Rows from block 11 of a small sound classifier, named by matrix and row number. Rows with one number belong to one neuron. Each number is 128 + 32 x the weight over its row's rms, rounded and kept within 0 to 255. All counts start at 0. Numbers have three digits each.
After each neuron's rows are labels from the 100 clips, of 14976, where the neuron reaches its highest value: "strongest on" is what is common among them. Only what is clearly more common there than usual is listed. The data: short read English sentences (LibriTTS-R).
# fc1: first MLP up (model.blocks.11.ff1.fc1.weight, 1152x192), inputs 0-63
# fc2: first MLP down (model.blocks.11.ff1.fc2.weight, 192x1152, transposed), outputs 0-63

fc1.735:112110119093116161124096136142185131112092107121068156131100150143081135116134167185156167122104149094117117187191142131143072150111124088096081181105133108083119105100099179137088131155079075
fc2.735:137180135148101104135119185166095142114163169131162100182189167154161156122071158110132120153102100091138108095101141086195163176098130091136087125096106168065091167105097149155091152099113170
strongest on: voice: male

fc1.544:106093102177170226098209089135137178111139171139136175176141103165120115143175109068158110132125143105140180079135101129065107161171177120168147072123137142129146155146090145175094136081122119
fc2.544:141100099112077104169127161099151086139187187148216103129117155130082100160094178204076146137112133149142126178119149130120131168157126122166089129185070136165133103145186158130044096162090124
strongest on: voice: female

fc1.551:129134174150144141154202151119078132129128117152126181122106136150152164096176063123078133073140136164087119111145095100162154082104161111102113129094156053126139114106172119101151065163136105
fc2.551:109092127134145099132160153148159132143174118125144140194100129095162109115106067143089169083132170120171147132147112141120113141171186084089155124110160117124165171169139110120201091068096134
strongest on: voice: male

fc1.387:118084139165186119129129133134180153113131063114104144068109066120144116101116139130064176098082097132118055171115138118105115115121153131175131137107129144115202082150093124137160138092139172
fc2.387:139117142137153077165128117138133107163126090134119192180089129106117141127167168110109101118149207092183153147148073116097184103146147151170098179167169119150038123162095141169182121177132168
strongest on: voice: male

fc1.117:168115119090113055094170166089158115053165099083163106074089135149183138126096082132121102105103153122086096098153146111101153159151145100120115081164116091103126133118124066147153164150145089
fc2.117:098093141169108163136162174091186082143114162124187084131121117121135117130169132128131144138095118160160133160113206172218133105134123183125095162124160123149061160108120163175177164120091141
strongest on: voice: female

fc1.632:096129174104076142124182117090062192130158149138091186156131106122188127187173156156076164122181133109071139148142124167134085131193118133085107064162094158139128084084134085121139131089119127
fc2.632:138161114145163105162113130118079140164153204058098107123119196129119093154144175157146103083097183064066092154082090110108155127126166121158102143130144138091129143131126133170142171139105098
strongest on: voice: male

fc1.648:139075103103102130158101120114093108057157102145140157150132143187105080086080069141118151075135170142099124139112133109105153142106163181104153119112109188114123159138103154079135172129112099
fc2.648:154161107159119147105153105168110174095167155107159123189096114082225132221189109140252133106124133114119134164120144130118093160190149076146121094083139131117182143095144124080131156093123123
strongest on: voice: male

fc1.21:202151173184125134131147152173136096105137134097081140135160095084122150103114137107147137079151160122125154105146104173114185135157133127140178127100176137056079070137150099097089104099138166
fc2.21:114125122101099132163111147124148117092119137174184136135154080130173172168139079156167144091090155163188100124153158122138144119149107139138101101086104179066139122132062158141084137050083148
strongest on: voice: male

fc1.193:109125157159105103071103145136156154107112142142087184090105071101081092142151079152124087093119109128159080087161142153149129113080086120136188131089151181144090129071117092080169163143158133
fc2.193:179125051113109105154144077119108147101157177084116135101233131085167136208097120126172162101094147107093135148171122069087100098148069144123093056093051078102149138096132144126110093089118161
strongest on: voice: male

fc1.225:109157151155095130115176187105083158145089087137134136124168151124089118059120125148114158098143101096121154083134114134052157197082159138064151108188132149172153115089125147156112159158120078
fc2.225:114054117125071192119092026106115124131154174140134104099101126197052082149145094104146134141135103129124083142147150085069111109147120104098087122075158168119097127147157136140114087144102038
strongest on: voice: female

fc1.34:081156204105121093113150137155133143068142140097119136147141080067062156138124108117109044126114117111186128181103089150094075154103148080145141162140057186121144088157108118188117086114144175
fc2.34:123127103133147083143076119155134114206117116118130092126124141172071141110097102097083133055122180206155139151113111085051122137127077176164140139150113120098108052068200123118134118148097117
strongest on: voice: female

fc1.350:101137114142151114090101137099146173127129111112084133121111148107222170122158098125151175147140085111143174108088160172167120100146120075147159073095128127182147083136110105100145202101107120
fc2.350:134094208063121154148105127096103128120069050132140130172136114101114095115149127133136094134151062125178114127069107141161136143145095134082104175117158139110150160118114143127076127119173095
strongest on: voice: male

fc1.502:154147153077156197131088168169114083135156118162155112196176199138182108117103171110154149110098121149137183175130105162105171109216131178137176148132182054126157116140136152101098159089118124
fc2.502:186149087139143069163157165126152106106072151084148161131131135149122133167168157086077103102094097085115171117188121133167149147176085116091123119075190129055115132108115190116138161112163111
strongest on: voice: male

fc1.121:108141122133092118107141075151092115150150130131150142119162095184184182148110075159143148127117135143187102123130118088115145157206151159180119150088162146127109123148116110101113154123138146
fc2.121:128117129155093156171160135149135159128128128180091130132184132074181157137122078079141150118118168142167136131119112159176212096123087080198104093188154100142128138166101128175078116118130117
strongest on: voice: male

fc1.589:166103173124130148118140129142088094149143113101167134130071126140175175170121177124119079137163146184088170184181159094175116179165153113110131159080115156166131073105075104123159132090082084
fc2.589:075096108145135086138112138151065092076131084121130103110155085160109160146133116176121143151124127107121088090150117139114129178079063157136099190138136158038140160163146171138189132065123077
strongest on: voice: male

fc1.307:128128139132128091126078127145155124176092104099060141130117133074130065140126154089112095155193083141155111078093179121165134084147175145135153118112072074106131108126143149149094143113098201
fc2.307:125132130059113094143147117144145130116139121097139193214156177091162143122115114132086114101134116070142147108108138133150215085106123124180130129140161119114116108148119151133128096208156096
strongest on: voice: male

fc1.757:117054075196101190136120131132146099077169121099133062155127113110099116100127184128139165153099118089054143118178177116099139120126140183108173075121176136094091099060152151144158085138102123
fc2.757:150102171110088118096115153068095117156101133103124086155162149159120159134140108120114057093134147186085114130146054145133111120155137149172099134116025160077100152110096077120077128122112139
strongest on: voice: male

fc1.159:147115171135151124135192107055095146157075137153093149111195178128178124180116130159124153095145133119099147140106124135104114089149086096148142109162112148168124187147154123101158131171064163
fc2.159:142139067142120060223086083111107139148084138150124137150145157112125114176159137115104115129083132117106115120135131060151177170172119112163061129150112118124125135126096200129130154170102169
strongest on: voice: male

fc1.170:176187124164189115190100123152103164121126140117140109192115108108104102166149157107115124153084111146118133195101122139127185098128071120160142157159164176168149202086140137081110143108166103
fc2.170:161153141106103137094136143102100133134151149123164126066213145106091162147065124133102134129189147120141166126153131083097089068137140141159163154215069127094142143183094175119139141114138193
strongest on: voice: male

fc1.684:162120061148157120133165114095097130049159138166125092132147118144109146106158108118143146097107129133124128140106147117165095127121153088121117152102117149114090125054129105126142153099114121
fc2.684:146112112122119078146128172104105103096140144136112119088101088123095116112104076108120121140121111124165085180122089143107119094134169130089126068159159115115139114102109135118153112128086167
strongest on: voice: male

fc1.378:054127170120169133163129082161103134117109163085115160141121064128192108165100156110136112097102175146066147099087085104116127148102136127168152146185115157109157081169108130201118132108164149
fc2.378:123147113149106114122165147074134068177155084139104183141162105098139154083105188085043064155105116104180148131175112142092137085161110082122122167142154102164103143142195130096088156144122120
strongest on: voice: male

fc1.370:147118109154130185147074142077119077131148176139153171145109098140201168191096125151120138112114145157141171126146085146120150079136182143113112140142095078165115129129194092079097163145123080
fc2.370:120133181040112105146134135140136137141096115147074095060130101119055116150162128158102104133138102181095138206083073199141095102115167104101164118095121133097081097120146193115123118116185142
strongest on: voice: male

fc1.166:107125125103147136155206147174127162107143094200103081147164125145105155165134116092113106123117111139134120130109135128172101142104146107146065096091123153116075153085142144120134097120067168
fc2.166:144141115164053142119197119139141082087084108111156095122108111155119106118154131141093186166108139167159138166132174155051127143100088086067125157121164137144130133110185153159114093164119154
strongest on: voice: female

fc1.241:111165161067129154120082094080106128202173061093115131094113121106156102126187131135118092139112179121134169171171127175122208170121083145181141099098061120170142138091170147095134108134165127
fc2.241:152131080156116099133104142176151137099055130088147059101164092157128131085101105118136107131167082119146140111102129141154160135110106147127065094118119149088130192116080138089149120143170143
strongest on: voice: male

fc1.652:141101119112082096162158171193133096118091110082181100084144188131159205109088105159100105136166125115104119106122153164096116108165090130145128094123107125147121152050138085141102125100174174
fc2.652:122130143138148103194133092136149096104143079178131186142172077138157109101140146128094149150106123118139100183154197144140165138129112124093069135124156099179137142145131099134082124148096104
strongest on: voice: female

fc1.394:133166137129108171138176129115138149091095103192124146144136162121219147100132095129147148140159145096129160069128131122180148129139148113181152123081168100142154090171138165139183136161171154
fc2.394:149149128145122129163088096105137158161121123123157095165149106138171093097156144181103105110096078198127115131082096155176137163091110133119052153073163156117117163121161117088107142102168085
strongest on: voice: male

fc1.0:097160165152155131129055150057141045178139106104175152113138113160138182125143132139138114110093161147157092121114063197131095162153074094084143115111145104136144173134183105186103173076109124
fc2.0:142087180161197150152171122192107111134117129081116148127088127070087127122085214184097124140154091091108126121127105185134167071104145085156138089151094166173169081115071152108147158151163163
strongest on: voice: male