{"model": "sound classifier", "n_mels": 40, "num_classes": 2, "activation": "gelu", "mlp_ratio": 6, "head_dim": 48, "fused_qkv": false, "positions": "sincos", "loss": "cross_entropy", "beta2": 0.99, "shampoo_beta": 0.99, "batch_size": 64, "warmup_steps": 460}
Rows from block 8 of a small sound classifier, named by matrix and row number. Rows with one number belong to one neuron. Each number is 500 + 25 x the weight over its row's rms, rounded and kept within 0 to 999. All counts start at 0. Numbers have three digits each. After the name is the row's rms in percent of the matrix's.
After each neuron's rows are labels from the 100 clips, of 14976, where the neuron reaches its highest value: "strongest on" is what is common among them. Only what is clearly more common there than usual is listed. The data: short read English sentences (LibriTTS-R). In brackets: how many of the 100, against the usual share in percent.
# fc1: first MLP up (model.blocks.8.ff1.fc1.weight, 1152x192), inputs 0-191
# fc2: first MLP down (model.blocks.8.ff1.fc2.weight, 192x1152, transposed), outputs 0-191

fc1.749 117:513478494467521509514497479502493485483536506447482485507533481496502514513510456522504460545492488510495460515519470474517495466504444521531559525469514557519519508536520586481482471454486504506475536518507509462496446511492489499473470553483474565521504466482487530498446470529491510491520472519537489514497489493471512484487518482517505513489484497481517522507466511468517519487505491508491544522498516503475557476506469478499495547527546535553508499488518484549526493485534494504508517499503513535493473481501513468481489506495476491521516496475506522493558486501464529503
fc2.749 127:468502510493528515546506531509531490488482552538504494509457515538551522497521498532524491493495505559487538481499498540506470487513514513493507489492452490489529520526507506529492500507505504513509519507494510470515522401509509490498517523492529501499451477483497494487515466515517465499534542463486483510449455513453522493486459530516521461512505503491506502491495497514501530530481481480523561533546470481491492469516518505461573481488537547501493455506519464476503493490469500532494486553483469535473492523508543525464516535513497538499514485508474519494486495498501482501
strongest on: voice: male (95 vs 46.4)

fc1.422 101:504506505499520549477514453474492478501538506501530505493486508494483548465438513482503449538502549519526488528468517494495489501513506482510501524484519512473521459497518502521506529446475530501488522468451511536530491497505494471487499467485494495482484511473519470494489476487495474467489445494526499505460512490517484505498504507546520513453486477533524517477510470535512465469486523531437524478457496448505532482514504541526493489528478491506521478497514546495478534534484517465515524519490431475510469529511504482510476482505554531500510523524464465487558533500494533495
fc2.422 087:508517488473502516508474497540533444497502468501465508485513501503516483480553482500484535468470492489480527513528500522473494464464499494510507522532506523561534509515506472507484531498461503483476450499507486483443492512498491496470523564569478480505514484478466539559468480508502444483472546473505510496529499483495481471522515479521492496515498473461537479480469485499453519515477515497502522507478500488518526523500539530463494466490508463488502547553507488496508488479548508509489499548483522552528505455490459475488516497499486503524488527507473476525481509521464519462
strongest on: voice: male (89 vs 46.4)

fc1.353 110:487526472498484524495493491490517537481478431491515496477503502505517479512510505488496485471502507500514493538497521504440467505478501524480450521442518517482517523502478519424472488508472497495500513471487516499486479527525526570523539468516494498514550521525484503510523515442483498472458475497499492487548472556494551472493485520472481504491513533490515525491505493483524519504480478493543469522488462510492545477497511487522519448514458499534507484548485535497470531471491488507493515512496524522514505461457498512503471555519476510474504497486436481477525494467498546513
fc2.353 102:527483504517531475505528529484495511495506557523492499510548489550515500528533512496500505501498463539518501456513484458516448495445474464512518506512565506542445498507506501561494461525531525493498504499537500476495498513526511499497467513504515473506509498542542537533474524524437529527519503491505521538527492516511493524496523452535518498489513473495512542508536525503522517521517519518440518520522529497479495496516501479482513492487513498493499545482469510486515510543506458524498554521512534562506505513495528518498472521499496524491522529510481472511452459484485533471
strongest on: voice: male (77 vs 46.4)

fc1.212 093:476496475469525493530496514555512467491477498465513508522506488515536481514486510506532542496466479530528513457519463536465526488482511518492468502494543485467477498513454523498509471466527477526526491484506519492495475522535480504509478476537537487508502475528510481472492529485513527531510503518487481466515510514517537519518500504514481488486511473526493485512483546485509579510532543494527516483531467504477456476514522470510495570486471463485496547504503479497550519529528520517451526519449493520555465475528450485518496473509523510483502488518546507514521538503466472490
fc2.212 091:542504506520533522462485520528513512466522520514501522550506481523504474467508529535480488500484466536460507495528542481469495473493472538475503491501514449562535490498498505545502473498468500468512477521497498483454549473520471530519509505513496499484505482477499538495507476506518470457503533531482503491520472476507533547504526468523481464524512501488530513510472488514562486521471496518489515499503515509500539484496496536494570513490532532516508500522538487499527545510514477501538505519471505490464467517529442491540526518525552521504470536492489508500454492449476474497
strongest on: voice: male (73 vs 46.4)

fc1.458 090:496462512499500512502501525523463468534519510474499503521529453512524473526466483515473533511469536502512459549496510514491519502511505482496529534478548545505509469478517518459499521544505511494521498493439466500484532539539549494518436493520532548479508534483490491482457475499479495513476498478526500463493519483487457477482496490522525515462475510494537473480502497510460519461503516521469515521484545491462510470500471495531522478472535490486504471524455472544488523490516493455505500477504515523500527491522539450472526507454520487508469485531496517451477506505524460490
fc2.458 073:518507533487483515510497552533519481486496561496466509509510469491450498481505500496526495503472522515493484517482535497548500546514494494508477528474499480474503516515501489523509465514527465522461470541543515507488544476496494485528515463543500491533534529450498548511523515485549497485502525530511521524482492496495503434515521488510498514525501514564492465534480488501492536508515463517505501480518520505501501508415511532539494494512526505519491492483515489535562511462475485513492506481485559476497495546501537547487495502562475519506545497516470476487484511509515500472
strongest on: voice: male (89 vs 46.4)

fc1.719 097:534451501508513503465476543484517512501449537499508491480529474517538523466501486504501501491474512488471507508475505548527512515483502494461516439479516457482475520520474488484521512484521477523483475508480490469506514520517494485522472515478451507478531470453472478461527458475479499496496483496511478460504532462458431517515545460483470534502475546474500525457490509470512523520481498527525464500485464547479519485454495477507516471494502531482504539485468503483530490460477514514468504479529538499473477506473521464500501486493522459509542490473483502551478519490496469522
fc2.719 085:479504493490501533467511430476500484518469424484495500493486539487530484493483508518487503498489452463485508490496503509465519543473498491504502514474454533524439479524464493520524512483486471498464537466525471494520521506483490522494562492523471529503491460516538496484502538465547469506498523506508513518489464521488473527493497497525458502488536517476477489515562488514516456492459522513480483494496499505515464502491500520462495515529468487505504488483496512505454527470527499495478518475492504480469468516553481495514491518439473513486526471502552497541503427516499509482
strongest on: voice: female (99 vs 53.6)

fc1.198 091:481480500515521508549489457526543504523516475473543528466490503475467548544491471513510508523534517528554512501494469479463514510488504485526509527464524523478477485446558467502488472495524501483506512488512508490539534538483515432481489513489498486496457502520493514520514500489459540507506508513457507512496520507535511479526525479511503515523528525512511485522479492525493528509486523557515462492509493530540489490508480524521534485503469548475530468480503478523465522526465557461522467547528476518475465515517527515505527472473498484506476475493531493485513483509469557492
fc2.198 091:518517476482482512489468490476504448452521485494533486509528534482551521483548552515477475483467470485502472506509526497497509540523502521512495531415542488512497508478480495471474476498474479492489516480467502481444505504524482519467484479482473479511534447506451511508474504514525464492475504461489504531474521495463505549490508487541540525490530513512508483505531523493524494512524479511510432499524551478474477540492546483525457513474520483473511545485476530520501496503502536506536501493536486501455498490476535492493488491520471512540472486484520500491519492503471526535
strongest on: voice: male (79 vs 46.4)

fc1.400 100:498544504434499515477486512490529518520491476457494497491496526543550457457561518486494535508518508491489525494479523515520537518492473551526503462503464524463473504521493429462448478543479506529499486488537470502497512555477499526523484480497492455509544483484482493486480526486516494490556451535546514506499436521506482474535547505478507477515529486516500532494515495508516513538495498471486498508472467486499497517471502485507523497496494479549515513508506468482497481525529473488492528518467476508524480514489506530528492505509541510506528521542501545491504538480513490494
fc2.400 095:502500484534474497514497542484478498538522493485501477498520495483513516510507493510454462477541524540510469499509459497491514452544422469535499551494503478552514512530506519466498461508501516519501489515536557500484469477520522485481498516503479476509507497497473489512458517542526459489462493524483491550536517487501505528470506522476480531464482541488495477509507520492541516468519487479473479477486521514481509512472456499472484511466468470505523513513547528493491495453597492490519496486512487492544482454503521466497495497516494465497512490507457494534463492489467510520
strongest on: voice: female (92 vs 53.6)

fc1.285 101:489543459490513508519474476529493482483504509476486492490492498527493566476494553486508542470556486500514522477519508498510520522513497474519523479488498496495458456480536501484509474497555489514547456513517472503483535516486517522522537495469489507526498462493467451564522491519504480519546517545491499494483508482525486546500548489488473474492526458459495526538487493517528489514542538522545491488509495515490482466470555509472514487518468476460524494482505482468511523527516449500524479478533475508544498500515524500505497540465485532474536490493472491532477516523483518483
fc2.285 107:505488518516451511544476503493501528485470523495494505461521493479437478495509475521527535496498496500520468529485534477532508518503466507476507498489468527479526549524499512516470487485506456470449499496532468465525514488534523479501499521494488540549543485488567498488542475493491513453461498456536541481481489478478513491485494531520478533531554492496557519495475518521474490469499516453478488520520478520515534467513489491502487530507479460504465541459476506478510521492498485488482469486494534501509468547495525503506508509472494462491524510464485527561511520517464498478
strongest on: voice: female (100 vs 53.6)

fc1.636 101:483478530510530489485519517513524529556542554510496525513486481549500515507524506521519492540462566504535460496511490484506464473463518529487529483489457510446514473544544464528483494459498472496517507492468505491497531451510514537497511466470528533581494499516513500502496494501492520515504483504509490533499516469530469480490502486551507502490527519499536482478544503525486486497495511506468509489518447476514521496476490493479510548478507505452514481477480517482505475512479527477469509475536484500511495557535489538487476469515494476512500500530487467500513525467554530478
fc2.636 095:493479499517528493451530471560528443481472467491531528542530491501456511495462509534481489502497476504503508481478505516528510501518525499468513452508493524508503535562496504559476520509533474501542467500520497505486504495488518503492508514502480493479538555483527538484470496518527475543478516516516478497474491536476518498489475514501509470496522461495523528477475466525470484488490510533502489485496486499549527496482451518529521477532474478484470457436493557519500527501489504503472466565491489458475499499481508474506461487458493513475500514494518499520473555500468498478
strongest on: voice: male (75 vs 46.4)

fc1.689 097:523504492502489495505524517505512503486497479471494482527528503507492541487516486473555504520482493482513517497491477487520533549476557519498524477461478460507493458503495494468513512490477507498484472488476514459472456500451482479456489532481481512474530505491499476481463493438510533499466517520456536488482515513502505552459558527446502470482534503526497512495491492547539474547552470526504513478483539463541479478495499524506520510496476457459516532477469493503426495539531488536499496499520473525503495531509537497498509472508490493527508486477461490505494524479467511518
fc2.689 084:496465477513449473507477458522501517501496467502504492477480506494509486474519492505505505430497488484487515471505480547478484501454453485467434499521482486491452505488541475524473515487473467484480498461486497498479488510513489485513530482475463437475504537525526490486495549519484449468479478490455463490491527505492475479480513546492484525512526510533511518492483509475466467506502498528447499488476493532495532452506490485433506487477467496486519522526480535514491470512517508516489478464506494506476468513512497503457465483498484510449500542494527479545456479477460465508
strongest on: voice: female (98 vs 53.6)

fc1.659 102:479493477497527448531519479475533488481505510496528544480517480476523500484488443510492546511488506527497471494451493457498509510459437518532497515485494509475477478496476490518492504491458485501524515503479504483496447463500486558470519506498522544443486504552510519481480527492507492488510479488466492473532496461509513497531481526513499509505490466556490455483501479501506483467523487552520500483465494526513504535508501530506486498489536506474489485521505530474486558515497540546508524530514488523509536523483465530503514468524542521489471517537481517513577484518484521542
fc2.659 107:505478497481492517506472501516498524494537526513521518485561537509504493463455508527497505491525510518504516512486487505560517442450505521483512521485471488521509495555568473524554469493493499488512483485551490471488522531483534523505526549516497520451513514502486489528526492529519500531486480466477494522528487503503522542533516488529470483443499489533506541456534485481533465478502470509506549501497493532502527488474528476507530532490510540471532500498525485544496473492518479489503508508509501535492481511477518484483499437548508505496492516526472471558529528513530500502
strongest on: voice: male (91 vs 46.4)

fc1.537 102:492484490505502462539478503505520508500481473488532470531509488495469512478489488457488481490518475527530509515476493518437498483498533513510476488475473524508481519523540507536463452499536502471466503448499484474512517542526502476509465437520494474493467496473511526548523508533448493463477512516482513520517503502495516530537470455490465518507504478462441481514504516498508534444513531490466488559530504467526474549474514469505480498472478486494481496492526500519484530522490484485535516549452524485513533482499512555439525491504505457518477504510505475496490520496504487491
fc2.537 107:477544469520536477477526506493489561515526527490499479481516503512473512500508480523529472522478487509506485493543446488490553515485502492519515494493482516488471498502479541497488502499456517505463521502487512489474529509480463500463515498524492498519509504459480491507440498510534530482484528523524508465486481495478488516460528490568503545483486502491494530517481434500485475451491497485506497489538527500490523496486501537513543540462535489561503521508529483501452564488549484516554524522524453510499497534491489474521486497519492504510512492460544484474531481492445523493
strongest on: voice: male (78 vs 46.4)

fc1.168 083:461538468490505486496507515464465498452471539507530521448527521531530493499487505534525504471521542493493527493508468490494498522504514496492516489471510556480487487501459478526462489512478461498492451481468477514472508502503476472486474469499457520464473474552502476475538476488508530504508530501515524506480477488482515513523467452559491478538489477522506503532532530516455519488473461547498479455531493483506474521547512483505526508501513518511519520465462537487541511450528474532523470495506507558489464515513506514475511535502497534490486516480514483490476496477475460482
fc2.168 079:474487499508510467504524551556497533484475474498521466536534502457495490459509521478480491548522509501495466475560522529446507504445466519513497491519551513502510483487559499494531515505500514491489521506483491476493507509524475504501494467495529473471457500479459507481461496538493513471511522516484510516497542518515509484497503511531494494498515503478467491510501503499537487506478530476512524467498486479501471499544506477462494488477478495481521464505488491460517520531465472476550568496464497568460523523458538511501497464476520473497465490523462486460522526474519465469
strongest on: voice: male (81 vs 46.4)

fc1.98 087:500498529466458497505523500536534490501519510517504454487521495507510504469457469467523532511513486492500553491515459537466473495475476487456520496508541505571534509514521528496470507539522506507498488491540518481503555488499484482519528499509529500528523462485537455495493489508483478456509482489480480522488509460502448540520551500490517492494489512535467533474490529523528479497514479523526470472510493536522500512505534490474466501458540497549486529491512517523514490469495460534524514516437517517506479498516529533540483472536483494462477517476498515464510489506526442505
fc2.98 081:494474522551501491472477508482477536487495476518516521521534503492535508516529525527466489502538510464449492512464478495485511490486519512480547481523434485509531532442481532536505523476469503520522484513502506516519523531518478508521527511464524525536474496484566500519539449506490469531510540544491478548508482508529535499513490493485535498494503491504507479539475502515547503494501520522485513529546484512537542458502486493522540495547518501490470492506469525502522514470511477547492511445510512499526496499504467517492490500555505501491491518528503550510546522555503517504
strongest on: voice: female (94 vs 53.6)

fc1.552 101:547504505444548499485515467501492490442522519488485492523518479495514505494463517471535526491474470493505495545480500515558485503526520516505442508511537502469483509490514493518477528447509508514494488486542481501527523508500510527523495511468513523480487504572460497514514512473531495492558518480527554461500544517524476504513545541494500503512519527497489492534485464544517499464493473508514483470474476477505505486490488498505460469475450517540504538485526469511515498489481502502530497464529522481516519532499502520451495466536446534522507479506546520505488516501526549508
fc2.552 107:472540501508443533489502471475501448515452453491484518518468479479495461515475468455495517495536483503476516527477512456534493497522509494464509449495520507496504496510486455490535501510519459488487510510518485460509519486465440437501548479520508499515487466465465459484500504501538486518526543524478479534456477478491485494467550476470456522478478493494513476493485494493507494477489514483512467494507473512509524529527476508476476514490453533521522532470533545515469496507538492505488523507511513521503489486498497479499533518496499477470513535458533464477495494504545548470
strongest on: voice: male (96 vs 46.4)

fc1.312 096:509533516528490490548512508509509469499495500495542502472503462540518482479486481476480488500526461526425512489517527501495519477500510522512481540484504504506492506455531505519525480460507503487507554496461479506473497455512518529485497450522484469482567504452507489497507525508495483505500468508481537480494508537555517499496430525487447523469487495479522499495473473548517451485513547519491506482496484499499517484547465532476508484523505470544485501509456493485537544494478499454498475526459476499491468492481478461533487471466530492507499514482505467528474499469488527496
fc2.312 092:503491468524520515573477495465524532527501481511506485521493475536534515531508468488500506455471527530506487485544428510480470482518503481461517544503481513495484480500504510519506449529507517520457495510471554491556530492500526533484515512509473458480493494485490581536512509510510474509504463530497503487494553469475541539487489518493513486493502527499494506492520491487481516537528487512487549523509481482512537454509524483503523489543520540462531459503505504537519514497465516503482507487468503456499521505490500516489496545485540536497526464457490506529484477502512526485
strongest on: voice: male (83 vs 46.4)

fc1.43 111:475505484493510491503477499510499513462514514507505527464522512532495530525499502477500472496489537485493518469523501517505459463574493491520553478518506485516488535527513517549478521476542537518466494479488461473486509445500509457514504460559520527465512518468537491512522498511491513517489510515499489463522495483556547489503537510479492518521548532483518519485534528526482468565490513505503514495478521484535509487520544491443512523465514493500476488526491488514497490540507490430503498512446503482492521509494497504474470511495454535503500536494495453458453507499509494537
fc2.43 128:519467508479495515491502498486491503487517529502494486477494503496553504514514597479525541477519515462494507498514544486559543496534549499505475506476519484487506490519458489517479534493517540559490471499484510473465496537485526515503519526544516511501465478500494475509547500515526498525484469474514525495504498509484535477521465521512479495525524487519513544531475515512526479474518518526494469447511549492496512491537465527535469543559481510496480515515501461505514479497509485462509492514489496486479523510467494462513503516446519556467530480504511523450517471518506521525
strongest on: voice: male (85 vs 46.4)

fc1.363 105:475475501525537468514525470485481503496480470497499504510445464504522508491565497519512526507465465482461488499502466507488418498468546501518554479508512511505541523498459526511533523527489497487496488484483477500498494491572492460478531484501523532539491486506510477509495508506529483524535491516499467536460481481495521516478432451513501486475476474510492487541522490517528508502483510517492495478498497503497486536506469448472531486518547512536489467496456487521516513495478508490518479490531456484468497508550534510505503515464491487492486553488480483513516515553494522452
fc2.363 100:491496499482475465473505489506483524501519486521494481498477483484472515488468477534496513530532511468480474531500489494502482494513447510469519483497497487542473533489488504519487497494515483501488495470476508512560511473539479544514494491492479497555482495446494450469512452526524518462463438488517540513504518466521463471493524508499515452466482478475492463508523494541453498457510478543508456529520483516518461514508451504532503474527487490494540496526496459523516486509532511460517471504486477494484529508437485507525489491480514480488494502476497491456543512553562524505
strongest on: voice: male (84 vs 46.4)

fc1.583 092:488494511491517482519514527511510515499515455465463514470471540522551538526518485497508510491496470457496539530498535474538499499489497518483473481481505487550476470473467464476502524473506495503483451478489463513509482478518524549493468516537503518497489506477553504517489531497482497508491487542535509486517501485514513507509492474513518480448532519482549452520542527507454517465441490464486487552466488547493462502496511456533536497517535470530504547494495490500498541495533466509487482501524468484539505483521501506539537516525489485535490513446503492540510471488516519507
fc2.583 085:521520518489519531507523485475506506532535478516488485479459489508480515549470507472571497493556470503481483496509512498481501539560521482533466454527515492488543466501487482484528542486521479482502486503499524498488448454515516492528484522482484469543473510498471523524488504468527506485523526489540542458508502518508495451487491518501499466483494491501537427542511474509502473554506499477452499543495475492519475536512499493470452514531501507479527498481517443530519496495474526476525490523528528499512489483523445508501509527493523516474512519481461490502486470502460489515
strongest on: voice: male (90 vs 46.4)

fc1.519 105:494461514493528493532434473511501498503463486506495514532511536477542501476519518469467474483476525515495500495521462517488497517532507474463490503509480508467474502461480444507505467477512532523474496536493526490506498554491480462481489539525468471486499502496510488508466495499472472505501550493516516494481489513510502548520538509492511515472498488454491484550494508498475540534516503481526571509486522484476479512448506489481504484459527465500485528534508500527542478501476479492539503526510495518513477477513495492511490488492485559436526558508505473571481536533523528522
fc2.519 102:497519484556471502525474489461496503472526495521456503460478487458485508534502520503462489487548507454512504511535508486484492518517535490514469504416498486518486492474500547482526520492490501493488489522523495490493457494505513456512523470505489492513538477502501485501547531481524471474466534539516473482537525470480516497469479447495491541507489516503517511515516541441518494509500496483503477521495507492508523488500499475513532546473538495457475510507568498532473496511540512457495491453527483452476505508516498491449514504521525518556519497478525531515516488459458480487
strongest on: voice: female (97 vs 53.6)

fc1.684 107:535494463526484520467443488479558508552464524479470531521483513519507488488527518509513535454510479475477549465458495491505501492522461455494480469524463507451499482476532457538538472522495501494532442521543505477519546460486497478481533467525478488470496474461515508525499457517497486474522468491502527502500506494479471512493501465479474533541535530493477549469502542519498481520516511497501471500486501495514483514520545486534490488503515439461484540523505478509514513514525505515478514516489459518525487493517544511484498517476475492484524486532495516507481491493536492512
fc2.684 092:468485511471520514510503469486439489465473524489477508469503507496488531507509465498484515489483546532529525497526529458506479515539520529500471501514442541494539515493462507491472475495497460460471542512506480499491520498504455531511495518503492511519512544481540495496534467482512465508472525498509537503524461468521539500517515489467488542530517539449531490533505455481472478464498484469556479509472489503514536480484477509497485516549487490508482477501517479474502532481488489526459488478523517475488485525511498492498509478508418482493522492549511487495457524516501453454
strongest on: voice: female (100 vs 53.6)

fc1.551 099:544505499514488528502495503515513530504515519464530501507499526493457497537501502507521510505534481498458477517492480493467502505477474504494524507468534509526485535478521483522486497498499475530455513506458518492501469506540485428505432501496517465449521501526528485523487499522514467487459463482541545493487492517502538499483470514485524499508524541517491499505487491472519483503480491514436514536470511416461542489534509454460554532512466522498476537515505540521488512492485537486488489546523482479544501479507535488533475495476476471503496512501485526511490490510486554480
fc2.551 106:496509484498522452531530539514486492482518502500501472477509447509555522514475522510510511464498476459497465489511480457499514514495504492537487508459511468539479482491502567496486477529513488502459546477529555516475528494449466534491528490495501489494502477530488445480511519518505505494478508512514480565509518477492497506496512501497478511507449528484490510481531532502488448443450481518503474462457501495497479531503526511527519516444478514495569485504489541509505464474521488500537485509516517465523535517489492492497475506522521491526509520510486505496462478524444537519
strongest on: voice: male (75 vs 46.4)

fc1.275 103:521476510492512485495470524439485506478515496501487490504499537483496545525530457496494480499519534529509481495495518467508488482502502529501517480516472456516489534490500490511498517484544508491522523544477464499528488513519540464501506493536490469514503513523536476515478452513514505514538432518488482481536469510489510534473503523466504470516467513473514565542450534470510487510513525537510494477468469471531532531534513539517526473508487475490535507520523500544491534532523493515517510516502452518476533491489479531502463545505493512497574525476532532472542498534514528485
fc2.275 098:508502477453520504552511505502465532457487530501505495467507525520487498487532543480485526482472510483502494528502524498512507494507497530499513501578482491501515493481516498481477528534485469475506521521477516508527472512493503513432524485541534481477522526516520531490430491519517521462524517498510508519492459532530526487492508525530521521530500483523513476470506520533496477520460523445489557449537516502519473470489515502478510525517506484496500516530445509494560477487504499505486472498518522506544448550514512508471518530499498531491512506501449550488501502510484531441
strongest on: voice: male (81 vs 46.4)